config.yaml
arch: "swin"
model: "image classifier"
dataset: "photos of plants, animals and fungi (iNaturalist)"
train_examples: 155796
image_size: 64
crop_scale_min: 0.5
horizontal_flip: true
translate: 0.06
color_jitter: 0.2
targets: ["class", "order", "family", "species"]
num_classes: [15, 67, 181, 646]
norm: "layernorm"
norm_position: "post"
activation: "geglu"
mlp_ratio: 2
head_dim: 64
fused_qkv: false
bias: "qkv"
qk_norm: false
parallel_block: false
inner_norm: false
drop_path: 0.05
patch_size: [4, 4]
conv_stem: false
depths: [5, 5, 5]
widths: [48, 96, 192]
loss: "cross_entropy"
init: "trunc_normal_002"
residual_init: "none"
optimizer: "soap"
beta2: 0.95
lr: 0.0017
beta1: 0.95
shampoo_beta: 0.95
eps: 1e-08
precondition_frequency: 16
max_precond_dim: 1024
one_sided: false
adamw_lr_other_params: 0.00082
steps: 14000
batch_size: 256
epochs: 23.0
lr_schedule: "step"
warmup_steps: 280
weight_decay: 0.2
adamw_weight_decay_other_params: 0
Rows from block 11, named by matrix and row number. Rows with one number belong to one attention dimension. Each number is 128 + 32 x the weight over its row's rms, rounded and kept within 0 to 255. All counts start at 0. After the name is the row's rms in percent of the matrix's.
# v: window attention value (model.blocks.11.attn.v.weight, 192x192), inputs 0-191
# proj: window attention output (model.blocks.11.attn.proj.weight, 192x192, transposed), outputs 0-191
v.114 097 [108 167 127 138 119 153 156 157  88  48 159 111 173 117 107 118 122 106 113  76 156  99 132 153 183  79 162 157 107 137 112 103 117 172 144 107 180 138 137 143 164 107 109 143 117 168 155 119 101 141 177 121 138  52 140 133 114 133 120  90 142 143 126 113 128 124 132 178 130 182 148 108 133 210 104 163 138 117  91  97 125 159  91  90  75 136  86 167 121 192 119 122 153  92 146 120 159 129 168 140  61 113  72 137 132  86 155 105 164 145 107 107 132 126  80 158  41 153  75 172 106 108 110  96 146 171 158 112  79 110 163 100  82 157  86  94 106 136 153 104 143 108  83 133  38 120 198  64 141 119 145 116  81 130 170  99 108 170 151 129 156 117 193 142  86 157 157 197 112 105 147 116  84 108  81 140 108 113 131 155 183  96 115  94 136 106 133 141 101 170  92 119]
proj.114 094 [130  62 126 142 147 117 131 129 148 150 121 144 172  97 179 164  62 129 189 107 166 177 139 175 117 140 136 143 150  95  92 125 109 148 133 182 101  66 127 101  54 159 203 157 154 121 186 148 146 123 124  98  84 104 139 115 121 169 137 134 162 101  90 102 122 172 120 110 109 160  42 145 107 135  93 112 198 168 149 161  76 163 115 148 135 118 171 110  99  84 148 147 128 148  63 139 116 148 156 156 115 170 193 127 128 117 120 138 120 139 152  88 133 109 128 128 117 136 131 142 178 169 120  80  99 119 125 152 130 164 127 108 138  83 162 145 156 143 138 137 107 108 122  82 192 131  98 103 116 123  74  69 179  86 182 146  86 118  36 162 105 148 118 144 105  74 100 121 160 166 190 212  99 155 145 142 117 131 110 115 111  85 101  92 120 191 140 130 120 106 128 168]
v.115 089 [165 177 130 154 194 124 108  88  87 106 125 138 129 111 173  90  99 174 173 100 132 166  82  81 105 131 137 155  77 107 120 101 148 162 148 135 164 110 118 193 109 167 131 132 129 129 103 173  96 160 152 168  85  99 126 157 166  86  98 100 141 117 127 150 133 115  80 104 167 111 112  92 157 111 183 160 136  83 179  96 105 109 156 130 143 132  63 110 114 102 127 128  97 129 117 110 217 111 121 133 174 181 191 108  62 153  97 135 159 116 116 125 194 117 183 123 105  77 118  86 120  63 164 139 116 203 165 179 180  87 143 191 175 144 108 121 161 114 152 222 109 128 103 144 104 151  85 126 142 117 105 105 147 116 140 124 126 158 102 160  95  90 174 117  63 126 143 114 105 133 123 106 150 164 130 191 145 145 161 113 157 171  88  86 110 127 122 145 109 146 141 168]
proj.115 092 [141 116  63  75 155 105 140 143  96 120 166  79 163 169  84 130 155  96 138 138 119 124 145 164 185 162 140  98 171 133 102 142  99  91 183 157 121 137 111 149 219 129 117 212 161 133  92 123 157 156 101 156 122  44  76 113 172 157 120 109 160 141 125  87 153  63  84 128 111  91 122 119 127 167 144  97 140 196 124 105 128 105 119 162  89 136 196 132 138 127 113 114 160 134  69 144 145 142 105 129 125 118  89 144 141 135 166 128 131 169 137 146  62 109 150 150 127 130 134  75 144  92 119 144 136  96 106  90 126 199 113 151 117 141 154 115 157 181 140 143 107 136  95 213 151 110 140 126 154 100 169 145  79 130 127 150 142  85 145 104 151 115 116 110 182 160 155 120 175 123  92 164 117 120 150  94  73  97 155 207 117  23 125 117 116 133 164 117 107 143  66  94]
v.116 106 [200  89 128 132 136 113 149 163 176 149  70 119 144 140 118 115 135 138  80  54 139  97 150 204 129 141 140 183 171 100 127 153 158 155 156 122 172  68 160 133 133 136 117 138  89 114 107 105 156 115 159 119 171 138 135 154 175 147 139  78 142  95 108 110 152 149 195 131 138  95 109 135 205 178 103 159 119 109 147  96  67 130 100 134 107 121 167 170 134 109 131 196 153 157 163 119 136 131 144 115  97 118  68 102 113 129 154 125 106 165 122 128 124 163 104 129  93 139 151 103 154  81  96 137 183 171  96 142 179 128 122  86 119  98 122  77  88 120 101 114  95 107 157 147 156 135 167 119 134 153 130 172 130 134 128  90 149  75 185 142 165  39  49  99 109 118 141 124 152 186  99 129 154  74 138  87  85 186 109 120 107 211 120 147 193  78 101 156 154 117  93 116]
proj.116 102 [111 107 172  93 150 156 116 121 173 165  73 143 132  55 168 140 129 139 140 166 131 202 117 166  92  82 145 140 139 151 100 151 101 129  97 129 135 117 127 111 148 106 186  77 127 157 173 123 114 118 103 151  98  84  77 184 152 132 164 131 147 144 124  92 139 171  86 140 107 149 168  65  82 117 121 156  90  66  86 163 195 134 180  84 153 134  94 112 144 172  75 128 173  84 103 120 162 144 114 159 164 135 161 156 146 104 133  73  92 115 163 159 136  77 131 121 135 156 131 149 124 130 153 123 127 180 163 190 102 144 177 176 160 106 133 173 118 123 135 186 122 134 125 107 146  88 101 148 168 205  89 107 147 142 124 166 180 134 153 114 127 178 121 142  75 152 146 168  74 143 116 142 123 139 164 193 149 107 184 127 122 114 103 147 122 149 165 109  78 155 209 184]
v.117 090 [149 162 142 121 109 121 182  70  96  53 108 123 142  89 140 136  66 110 146  75 122 110 105  88 100 198 109 116 126 115  64 129 140  65 109  95 100 174 135 110 134 144 154 118 114 137  97 134 170 154  81  80  90 137 138  95  50 133 131 149  39 141 162  50  89 144  93 105 107 148 150 162 119 100 130 116 107 167 151  79 104 107 138 128 114 100 150 105 127 111  72 177 107 147 141 103 110 140 136 151 102 123 141 125 119 109 210 126 146 134 102 120 133 135 133  72  94  90 170 121 187 145 129 126 157 122 141  99 140 127 133  68 122 147 139 143  54 160 148 133 165 133 101 103  47 199  94 144  86 116 119 149 166  63 106 131 142 143 107 134 102 103 107 163 117 121 138 108 156 167 103 151 105 151  87  81  93 161 166 111 113  84 139  79 101  74 120 195 124 161 154  80]
proj.117 087 [145 149 121 172  94  94 138 100 179 144 157 131  82 158  80 116 149 129 129 104 143  94 135  96 119  95  91 107 105 155 196 105 135 228 143 123 171 110 105  50  83  71 191 116 167  88 139 182 114 139 149 123 165 169  78 114 135  87 156 140 135 124  93 185  59 134 102 100 166 122  95 122  65 154 121 121 151  89 122 172 165 100  68 157  86 155  95  64 105 127 144 141  91 145 166 176 135 156  84 101 115 154 103  98  90 106 160 169 135 157 134 117 127 118 138 123 119 140 143 141 154 140  96  71 101 134 163  61 169 125 108 102 105 128 128 139 198 134  82 127 155  91 134 125 155  63  95 119 159 163 149  96  99 146 177 106 162  65 139 140 117  79 118 109 163  97 133 147  86 114 114 173 119 140 136  94 163 130 108  95 143 149 176 121 121  70 112 112 124  60 113 155]
v.118 100 [ 98 176 119 133  97 139  89 181 124 144 115 131 218 167 122  79 155 151 134 102 162 161 123 134  72 205 156  78  62  89 140 154 118 139 174 107 174 117 161 133 154  85 139  99  92 126 148 151 146 113  61 122 120 188 125  84 160 119  88 151 108 132 179  78  91  74 130 120 116 138 129  84 125 140 144 111 108  71  99 166 104 130 191 152 157 110 121 141 112 124 116 165 129 102 116  77 117 130 102 108 149 145 144 122  82 178  92  90 117 135  95 109 132  88  72 146 116  57 178 125 101  92 133  97 157 184 117 199 145  81 112  98 125 116 189 128 115 138 156 143  39 143 162 144 100 189 129 136  93 159 159 119 130 142 100 166  76 125  86 109 123 112 171 122 123 143 121 157 163 122  95 124 137  67 124 124 111 225 111 110 177 142 119  84 131 136 110  98 110 135 145 119]
proj.118 104 [149 139 100  18 132 124 169 113 188 194 140 108 103 152  85  97 128  92 156 181 139  85 140  95 124 143 109 106 168 148 185 161 152 146 137 130 128 105 120 188 161 130 102 138 102 110 103 123 104 187 135  67 136 136 151 134 109 125 102 142 168 113 138  90 160  41 147 126 102 108 122 119  47 134  98 108 178 109 113 102 144 116 138 109  97 137 110 170 132 159 139  87  96 152 169 131 117 128  92 157 144 121 112 135 143 153  89 152 145  81 106 106 106  47 160 127 116 194 135 155 126  84  90 128 182 131  86  99 127 170 170 127  82 123 154 162 178 187 137 129 113  88  65 149 160  66 137 102 185 101 160 144 144 137 100 145 124 142 147 163 105  67 109 132 179  88 148 132 167 171 153 143  46 153 113 100 122 148 172 187 131 122 124 122 110 155 119  86 159 169 140 105]
v.119 106 [107 184 172 161 149  89  97 121 155  34 131 136 139 131 160  84 168 121 132 141 156 131 162 134 132 123  69 170 121 115 124  79 195 136 131 179  89 139  89 113 201  90 201 106 123 136  73 120 118 187 112 151 156 158 126 107 129 102 176  98 133 113 112 188 102 123 118 121 111 106 139 119 171 147 128 139 163  63 145 158 117 120 105 110  78 144 137 121  98 141 167 124  75 173 178 147  97 142 164 125 135 138 116 183 128 131 113  73 113 115 144 139 188 147 135 147 116  88 172 100  80  75 122 125 163 146 211 134 151 171 160 161 123 111  76 122 167 185 146  84 133 118 175 132 121  95 156 138 144 156 129 122 176 141 133  70  93 159 118 136 125  78 185 116 148 152 157 142 172 144 122 101 142 115  92 166 174 135 165 104  85 105 174 110 184 122 143 214 114 141 173 132]
proj.119 110 [221 144 117 105 154 120 115 157  62 192 134 108 100 106 142 123 137 167 147 134 150 144 188  74 165 175 152 187 103 127 181 155 119 106 138 128 123 154 158 148 153 136 108 166 144 135 132 243 131 140 134 141  79 144 125  93  94 252 132 172 117 104 114  94 125 192 164 125 153 127 133 132 124  89 102 103 171 151 108 123 150 163 167  95 107 184 165 111 121 144  96 119 153 126 135 124 123 101 135 130 144 117 147 117 148 187 112 140 142 150 175 194  90 141 127 138  83 148 167  88 152 119 136 128 104 154  78 137 126 106 110 121 115 104  81 137 138 167 131 132 142 153 173 171  81  96 124 126 111 139 115  47 120 120 160 159 117 152  90  68 145  99 103 183 142 114  59 140 131 109 130  75 122 223 114 109 128 102 156  74 146 118 121 123 114 130 103  78 155 104  87 127]
v.120 098 [132 132  99 177  97 140 124 194 116  52 100  84  73 129 167  79 151 138 135 118 157 118 194 141 143 142 193 101  85 165  93 165 198 166 113 207 170 143 147 171 156 164 139 185 161 132  92 126 136 166 114 154 126 170 166 121 164  98 160  43 160 115 142 126  76  71 122 138  58 137 131 166  94 174 165 149 135  97 151 141 113 104 159 145 146 168 107 166 156 117 138 131 143 105 130 130 144 149 154 161 128 136 122 115 191  46 136  81  99 181 157 130 101 125 171 117 105 121 181 140 171 157 130 179 193  93 185 111 104 140 175 187 158 116 125 156 124 120 138  96 142 138 168 121  82 158 168 128 122 138 116 147 112 157 145  93 152 119 128 134  81  79 161 127 120 119 125 135 144 124  86 137 156  87 132 114 106 125 176 161  62 102 106 112 131 167 162 106 105 102 124 132]
proj.120 088 [152 173 110 110 103 103  37 103 105 172 130 146 184 112  81 171  88 138 147 169  82 201  86 140 111  67  83 180  76  95 139 123  79 107 144 116 145 120  93 127 204 140 132 126 137 147 180 137 133  87 160 162 101 143  71 182 144 141 182 156 145 109 117 115 168 133  65 132 131 143 100 137 132  87 122  75 105 159  57  77 102 116 102 142 118 120 131 145 155 114 136 116 121  95 148 149  91 148 154 138 134 160 117 127  70 201  92 174 154 112 189 133 143 111 106 124 119 131 101 116 147 121  79  98  46 127  88 134  70 149  87 119 106  95 124  89 145 125  93 109  86 113  66 135 117 101  80 174 116  85  79  90 125 153 118 169  95 119 163 118  91  86 129 156 111 135 115 147  79 133 136 185 121 160 138 142  99  99 114 103 125 117 133 160  83  78  98 158  86 120 160 130]
v.121 102 [ 78 136 130 189 155 131 155 123 129 151 135  99  95 100 188 112 181 112 108 182 130 134 143 191 155 113 138 127 140 104 162 155  47 137  62 158  97 138  76  89 132 193 121  91 183  89 140  97 175 101 156 158 117  98 148 154  82 120  90  95 108 104 154 175 140 104 176 145 103 154 164 118 117 173 185 158 123 188 148 138 127 115 160 119 118 161 100 122 130 124 148  69 144  72 181 152 132  95 119 108 117 140 101 156 158 105 156 128 150 147 144  75 135 148 139 151 146 126 153  96  94 141 170 157 115 132 125  94 111  34  71 154  81 142  98 149 126 175 142 150 111  95  44  79 195  72 128 130 121 168 115 133 196 131 121 116 155 187 184 185 103 120 106 135 167 133 123 115 128 141 112 173  69 114  97 185 153 128 165  87 129 168 112 121 141 133 111 152 120 128 129 130]
proj.121 101 [ 92 155  87 122 122 135 159 176  92 126 125 190 115 147 130 145 107 123 159 103  94 184 101 126 110 122  16 124 161 117 102 123 147 104 151 166 138 202 130 149 117 113 124 124  98 154 105  66 166 171 196 148 110 147 157 113 151 148 191 130 123  76  90 157 188 133 105  93 206 126 120 124 108  53 122 179 121 114 102 118  89 143 119 115 153 130 149 120 119 168 161 157 174 103 124 139 111 123 172 144 150  87 126 115 104 177 152 170 157 108 103 137 161 110 138 120 142 130 100 128 101 156 157 191 166  87 147 130 110 188 141 169 197 144 193  96 113  87 165 157 150 190 101 129 133 177 117 182 125 117 157  90 152  91 125 107 163 127 116 126  99 177 137 190 112 102 173  65 120  75  96 130 126 103 168 118 146 156  79 140 142 135 125 137 155 107 160 107  69 137 125 187]
v.122 095 [171 148 186 131  64 115 180  91 108 109 127  94 166 144 147 106 143 122 152 103 174 138 102 128  98 138 174 166 151 181 109 131 173  49  88  95 171 100  79 117  97  35 177 129 179 100 191 218 100 104  63 109 153 155  44 164 140 151  95 177 132 154 168 143 175 107 117 107  85 166  94 114 137 146 146 104 121 133 148 144 176 125 104 142 135 149 130 156 134 106  66 124 119 120  75 106 106 136  65 109 184  81 124  90 148 144  69 154 113 132 121 121 148 117 122 119 101  87 120  74 137 131  73 133  95 157 124  95 112 147 142  91  96 145 110 109 130 139  88 139 125 120 142 134 131 108 118 128 107 172 105 153 138 116  75 130 113  91 138  90 132  93 203  92 118  84 106 162 167  89  73 122 112  89 147  79 169 146 103 145 122 149 136 119  88 104 144 179 139 110 119 127]
proj.122 098 [141  89 117 208 129  97  84 114 130  93 112 175  92  88 129 114 165 125 158 130 135 159  68  79  85 197  97  82 130  79 142 141  91 156 123 172 115 135 115 186 239 144 124 120 127 150 156 136  63 135 126 115 118 155 159 127 101 112 137 159 171 170  91 121 143  88 127  85 111 129 111  92 184 214 104 133 175 111  67 105 128 146 104  91  79 131 119  96 106  77 144 122 120 135 127 157 155 119 134 173  90 168 144 162 122  97 136 138 156 148  99 107  68 134 135 132  88 209 115 132  72 135 105  98 142 173 149 121 151 125  98  96 142  84 133 153 134 103 127 152 130  78 161 123 170 108 125 113 129 121 160 119  98 220 102 103 150 146  73 133 155 150 118 129 143 123 140 131 111 160  67 192 101 167 105 134 147 160  59 143 107 139 106 115 163 121 117 106 118 193 171 115]
v.123 103 [122 184 125  83 112 129 144 170 111 123 128 120 158 123 127 127  98 123 142  69 162 168  82  75 113 127 165 115 117 111  90 143 126 179 180  59 123  90 115 123 102 120 171  84 143 215 162 159 131 139 167 164 108 165 102 130 166  96 163  97 119 129 184 102 195 122 116  89 155 150 151 101 154 128 136 145 119 134 142 164 152 161 133  83 200 178 169 125 130 117 154  86 187 108 161 147 120 155 102 153  97  89 142 133 117 137 193 132 137 116 179  89  79 164 171 130 141 137 118 142 139 145 133  89 133 153 148 137 179 124 142 117 149 117 148  98  60 167 110 102 111  64 135 156 183 160 155  57 149 154 130  90 131 121  61 137 114 164 116 141 169 112 123 159  55 179 138 114 172 159 143 115 121 116 127 179 115 173 128 162 164 114 160  33  72  81 155 169 109 147 123 116]
proj.123 101 [147 130 128 143 147 105 114 117 147  89 157  32 110 106 129 113 207 121  55 113 134 101 146 133 102 114 134 121 172 158  97 155 160 184 156  97 107 108 127  86 143 110 143 130 150 156 146 124 125 174 141 167 114 116 149 105 139 145  71 100 140 144  26 146 103  63 156 135 132 129  67 153 122 142 128 178  91 155 119  95 118 156 111 160 154 106  94 132  90  92  97 112 129 136  69  84 118 111  90 149 173  87 210 117 164 125  80 175 141 107  55 118 158 107 166 166 107 121 129 177 135 159  81 132 171 141  87 139 141 158 125 181  58  93  97 137 169  94 123 153 139  69 115 119 137  86 105  66 167 137  47 119 150 118 158 135 167  98 126 113 154 111 108 144 179 105 173 171 194 147 106  97 141 101 124  79 125 158 136 172 145 121 143 143 107 128  97  96 108 107 147 110]
v.124 106 [168 110 130 131 141 147 139  84 156 142 104 129  37 154 151 136 160  99 113 131 163 160 143 126 110 106 112  50 135  72  76 115 164 191  51 179 122 123 140 154 177 125  89 110 111  57 143 119 103 110 110 123 130 166 121 165 122  66 169 109 145  88  77  99 104 101 140 137  62 115 131 161 183 152 121  91 150 113 155  77 113 110 111 111  54 101 101  89 155  97 117  86 136 136 117 124  88 124 144 114  65 168  96 142 171 116 132 159 131  99  79  96 148  90 108 142  69 145  86 102 142 123 132 103 108  73 178  82 106  85 113 118  84 141 137  59 110 188 143 126 105 191 138 161 141 114 103 143 128  97 132  87 114  89  79 186 130 104 149 158  90  90  92 134  97 102 190 134 137 110 146 114 115 139 144 123  55 177 115 119  97 120 109  80 125 132  98 153 118 166 155 109]
proj.124 098 [107  94 163  86  77 135  86 138 113 173 114  62  90 190 158 160 157 148  92  56  82 115 171 156 149 147 104 175 172 133 147 137 106  80 169 107 158 168  75 130  91  97 112  81 108 117 130 139 144 139 132 106 134  92 130  63 145 137 176 128 163 120 140 178 142  88  78 177 151 147 130 192 103 148 140 112 119  59 102 164 103 148 154 108 123 109 145 102 105 157 114 118 190  92 113 100  77  80 137 109 117 148  95 153 141 113  95  82 130 137 181 127 128 174 169 109 168 121 119 105 117  58  88 146 157 144 165 154 172 199 145 133 139 119 100 113 108 117  81 108 134 134  99 135 135  74 157 122 120 127 138 101 123 112 172 105  58 177  91  59 114 157  94 178  99 149 117 170 110 166 136 109 151 106 167 140 145 105 133 109 153 102 144 109 165  78 131 172  94 138 204 174]
v.125 101 [173 123  73 136 163  89 141 147 117 111 140 121 126 101  68  95 136 116 156 158 134  98  90  79 134  91 133 152 128 142  97 114  51 151 187 106 143 162 126 169 148 171  89 131 137 152  91 139 105 159 161 104 100 106 182  92 125 185 119 142 162 144 101 149 151 140  97 109 130 156 197 152 123 126 211  99 103 141 167 146 105 180 144 107 167 151 161 149 208 104 190 124  77 153 107 190  81  82 159 139  95 165 155 117 161 154 141 127 135 157 143 168  84  99 139 169 189 164 166 212 139 106 161 159  70  79  95 135 130 157 100 132  93 145 152 176 102 104 132 169  95 146 136  95 153 183 147 147 150 109 127 133 138 101 117 140 107 136 122 136  97 125 114 147  90 122 181 119 135 104 143 140 125 181 107 118 113 176 172  93 133 108 135 169 178 181 191 167 197 150 123 145]
proj.125 091 [112 196 132 152 125 129 113 113 159 127 141 105  79 155 137 125 127 168 115 146 132  90 143 142 160 166 126 126 101 168 146 133 165  50 143 102 107  82 124 105  94 128 115 134 109 118 192 137 100 144 123 134 163 113 129  67 140 119  84 106  65 187 143 135  64 116 130 155 118  95 103 127 140  98 149 103 127 204 139  98 143 103 119 180 187  97  63 156 125 163 133 133 183  43  70 108  96 149 139 133 121 132 146 104 145 111  95 196 156 122  96  88 116 126 171 138 142  89 100 168 126 136 112  96 103  48 142 122 130 105 147 100 140 131 126  96 159 114 147  94 112 100 129 142 106 153  71  97 164 121 197 151  98 102 142 139 110 142  93 104 174 166 151 101 169 172  75 118 118 140 153 210  90  64 220 113 118  93 105 166 177 121 176 148 175 132 117 118  87 114  96  89]
v.126 091 [192 162 131 168 170 121 113 107  93 120 155  95 142 120 166 123  16 147 166  89 100  92  95 126  99 124  75 155 108 137 125 203 117 154 121 142 167  60 137 152 118 110  50 111  86 143 161  88 151 135 125  84 107 135 120 109  96 103 141 128 105 115 157 118 104 123 102 135 156 137 100 162 175 143 107 138 173 101 114 113 100 180 127  93 122 174  95  65  79 127 141 119 105 128 163 104 129  76 122  73  58 150 138 152 107  93 121 174  70 123  78  85 120 146 106 116 104 107  80  64 146 101 147 142 107 169 149 126 121  57 153 174 165 152 111 159  84 142  97 149 107 155 141  87 131 109  62 136 140 107 113 109 116 120 150 131 136  92 196 165  69 120 148  87 171 101 110 100 155 137 130 147  90 180 101 158 101 144 165 168 142  77  90 116  80 137 108  95  74 130 145 135]
proj.126 096 [ 88  81 153  79 118 124 134 116 138  87 193 130  92 191 121 144 152 135  84 112 139 150 150  97 109 103 127 145 135 122 116  78  34 140 120 155 108 142 106 147 109  85 133 187 146  81  79 170 157  93 155 114 132 115 146 141 172 182 150 152 107 137 127 179  85 192 103  98 111 132 138 140 109 119 176 145  97 186 179 171 108 100 153 125  78 118 151 127 170 105 102 144 138  58  99 152 145 151 131  65 104  89 121  93 119 133 169 139 145 111 161 192 126  89 119 128 145  59  97  71 147 146 121 123 150 109 132  71 132 158 108 160 176 135 181 134 164 119 150 170  75  87  77 119 149  66 130 132 176 135 134 118 129  88  57 135 133  79  60 104 156  97 148  76 105 157 137 118 135 150 130 120 123 112 144  80 122  93  68 105 114 164 145 138  75 146 165 175 163 157 107 165]
v.127 087 [161  86 112  96  86 178  96 127 138 151  86 153 107 111 114 136 137 147  88 130  74 165 154  93 146 124 164 136 138 157 178 153  77 106 127  69 147 125 128 120 158 131  88 162 112  98  98 128 186 109  90 153 141 149 147  79 166 109 102  64  96 156  83 194 160 117 160 140 145 125  76 181 168  77 108 138 143  66 129 129 121 159 146  99 161  90 124 148 151 162 111 181 116 201 126 148 105 154 143  98 148 163 110 101 188 171 175 130 165 132  96  90  44  88 155  85 138 116 147 133 157 136  99 124 135 115 106 164 108 144  69 119 152 106 164 125 145 115  84 140 132 138 110 125 139 148  76 115 165 138 149  89 124  71 172 161 150 171 107 145 123 181 109 123 164 155 142 214  57 147  98 150 128 162 116 128 119 168 112  80 157 158  91 142 181  82  94  87 201 139 119 147]
proj.127 079 [ 65 202 100 136 133 138 168 135 102 102 123  80  89 134 122 138 102 139  79 127 114 113 125 182 109 112 101 119 153 188 127 105 174 138 119 157 119 126 180  93  97  80 153  52  96 119 107  37  88  87  99 116 148  95  80 135 110  88 163 115 146 169 172 111 113  95 153 101 116 162 155  81  85  99 122 145 150 210 143 116 153 141 143 136 110 136  77  65  98 133 134 113 150 162 123  69 127 118 141 132  76  92 105 150 117 104  69 147  54 164 144  98 142 160  89  99 137 114  66  91 101 102 171 154 102 180  92 141  80 141 141 167 113  97 188 127  86 108 119 159 143 166 154 164 106  70 144 113 122 126 145 183 112 131 120 110 131 151 151 123 150 117 152 110 102  99 128 139  99 164 103 162 124  68 158  94  84 158 123 160 172  56 159  92 111 138 173 146 157 136 151 164]
v.128 095 [132 104 148 138 115 111  22 133 149 117 143 105 143 130 111 110 160 119 113 152 154  95 121 150 150 176 145 107 144 195 145  86 178 155 126 176 157 143 168  93 128 118 157 105 150 173 126 139 167 175 134 103 143  97 141 221 182 122  96 202 154 104 131 120 136 132 188  95  85 135  71 141 158 122 100  74  85 161 147 105 136 158  36 121 167 180 136 161 134 168 122  67 127 127 145 149 117 170 113 126 106  64 159 144 110 173 104 143 131 101 110 164 196 155 102  96 113 120 126  90 167 140 165  92  65 126 128  84 112 175 135 119  90 125 108 103 123 205 121 129  95 140 143 147 113 111 158 153 124 169 116 132 176  77 128 102 112  97  75 103 113 123 153 132 103 180 141 162 137 184 170 157 116  91  76 191 112  80  98 137 149 112 120 125 169 144 133  98 140 174 111 122]
proj.128 095 [ 47 126 135 144 144 126  98 143  73 169  95 112  43  72  87 114 104 126 193  69  96 114 134 176  26 123  76 188 180 109 103 165 113  81 166  74  89 163 187 175  97 142 123 103 169 158 136  98 154  71 138 117  76 149 104 203  98  75 100 125  84 200  96 113 143 152 125 156 156 115 123 123 152 148 145 148 100 135 143 152 160  97 152 163 146 111 121 114 170 168 126 118 123 114 140  93 118 143  62 162 140 169  86 105 151 111 165 148 140 147 167 140 145 120 127 148 143 161 135 188 145 112 132 158 172  96 107  98 197 106 135 105 173 156 107 103 160 146 170 154 129 116 152  96 107 138  96 114 168 116 126 106 143  96 132 110 101  98  95 137 133 115  83 142 119 174 165 106 106  59 108 146 113  95 121  82 119 158 170 122 121 123 167 138  95 164  98 110 132 128 125 152]
v.129 099 [154 162 133  88 108  91  83 153 155 214 127 166 181  84 117 190 100 147 121 114  76 100  91 136 101 116 166 141 121 117 121 173 103 149 114 145 145 108 160 107 150  74 172  37  90 134 134 183  88  71  83 101 145 111  85 188 103 113 111  99 129 103 207  98  91 140  77 110 147 160 111 125 125 133  46 118 127 172 188 123 119 136 118 107 144 130 153 115 124 174  99 108 121 114 128  54  87 141 147 199 106  91 137 142 138 141  96  81 143  67 122 163 116 114 116 139 187 144 110 107 139 133 129 151  95 147 118 136 159 146  80 155 153  96  89  99 142 122 145 117 111 166 159 150 125 151  54  81 171 124 112  97 151 199  83 130 145 179 106  85 129 152 171 165  98 175 120  98 128 106 132 131 149 115 134 158 132 101  86 170 131 118 131 123 174 128 121 143 116 140  64 167]
proj.129 100 [124 144 148 178  97 186 158 117 180  91 128 101 163 145  92  96 139 155 112 123 165 183 135 181 118 162  28 115 137 116 142 137 115  81 152 120 127 145 106 153 119  95 189 186 142 142 138 113 171 151 159 111 111 117 151 138 172 111  97 137  60 150 116 159 176 146 172 169 164 166 163 137 118  96 138 126 128 150 158 126 144 123  89 128 132 144 182  69 111 163 149 138 148 110 131 130 166 184 107 132 145 168 185 119  69 147 146 134  82 135 149  85 124 193 148 136 152  49 150 103  83 132 135 146 124 131 139 105  88 131 130 100 135 207 136 151 125 105 139 139 117  95 117 162 142 101 113 130 112 121 184 122 134  85 122 101 138 144 163  90 150 115  80 158  64 124 122 131 106 112 160 157  34 207 118  89 150  73 132  82 179 152 132 125 138  73 104 164 209 127 152 171]
v.130 113 [128 128  65 141 157  83 109 113 139 123 106 151 115 125  68  87 126 113 186 164 124 171 132 150 133  84 114 147 124 140  96  73  99 134 120  99 113 115 122 157 116 125 116 172 146 100 123 139 168 146 124 101 133 192  42 150 135 116 127 145  95 104 114 126 130 124 111  40 176 128 153 145  63 203 125 115 143  92 142 121 162 186 112 129 154  96 157 165 144 144 145 155 102  81 154 104 114  95 140 143  95 156 202 158  95  84 122 130 176 102 107 138 126  84 110 168 127  87 122  79 135 170 142 102 102 103  45 135 151 150  90 101 124 147 135 147 104 184 121 101 109 127  68 122 140 197 109  88  86 130 126  64  96 173  82 156 152 148 164  66 170 116 115  99 151 128  98 177 137 107 156  67 160 104 141 128 139  96 201 166  81  66  93 106 118 128 120 140  86  81 103 162]
proj.130 110 [144 111 120  64 104 136 103 124  84 164 119 168 145 107 142 119 132 107  34  86  96 119 124 116 151 171 175 109 105 115 215 202 110 133  97 131 140 113 139 144 170 133  84 147 127  81 110 139 153 144 106  90  99 148 181 119  83 146  66 143 106 113 143 187  97  91 100 180 174 129  95 142  71 139 167 148 114 179 127 131 103 140 156 117 142 115 123 161 102  96 122  84 172 146 117 131 156  82 215 128 153 126  99 147 103 108 198  77 141 109 121 123 135 143 132 148 113 141 142 196 114 126  94 118 131 101 125 147 106  99 165 115 144 116 107  79 186 136 153 136 181 137 156 135  91 149 108  99 150 130 160 159  78 100 160  66 219 102 172 180 116 176 111 138  30 135 111 143 133 126 104  97 121 173 127 118 133 130  79 127 177 165 162 130 153 145 176 147 155 121 161 131]
v.131 090 [116 167  82 152 136 116 168 138 154 111 178 102 132 156 116  45 153 138 141 118 124 148 112 127 138  94 111 133 195 123 105 103  88 137 115 108 121 157 150 147  88 152 100 159  99  89 104 127 147 129 173 150 131 106 100 128 155 119 103 123  98  71 128  39 112 179  95 120 133 129 187 194 108 135 151 119 144  97 111 156 158 157 109 117 133 105 105 110 141  88 123  85 179 101 108 122 163 115 171  52 186 136 133  81 172 116 132  69 148 122 106 135 153 125 206 178 122 133 111 164 129 132 145 137 123 119 135 155 101 134 117  82  88  65 132 102 118  95 152 159 137 109  91 161 119 162 176 172  82 125 158  93 199 114  86 148 129 118 138 139 124 120 108  56 190  37 131 146 136 173  89 135 139  91  49 144 192 115 144 170 141 140  84 191 160 152 132 130 153 111 129  65]
proj.131 094 [116  87 144 131 135 151 116  79 143 196 133 141 106  81 195 140  90 185 105 137  90 137  98 137 115 108  93 104 122  95 158 141  54 138  91 154 158 111 123  71 106  78 113 109 209 110 101 171  99  72 144 127 135 145 170 116 112 176 180 103 108 149 183 167 140 109 107 119  99 141 109 100  79  90 145  90 106 195 176 127 152 129 134  86 102 164 121  92 128 154 171 129 133 112 154 151 144 128 150 170 126 113 114 132 138 123 139 194 213 140  82 146 118  95  66 120 105 139 133  95 100 104 139 112 116  76 141  70 114 112 153 151  67 189 103 146 135 184 106 167 163 156 173  94 150 151 116 140 131 126  98 123  90 118 176 185 164 154  46 176 104 130 164 133  83 152 126 122 126 137 127  83 130 146 141 160 104 186 117 160 147 124 117  62 151 106 167 136 144 178 113 165]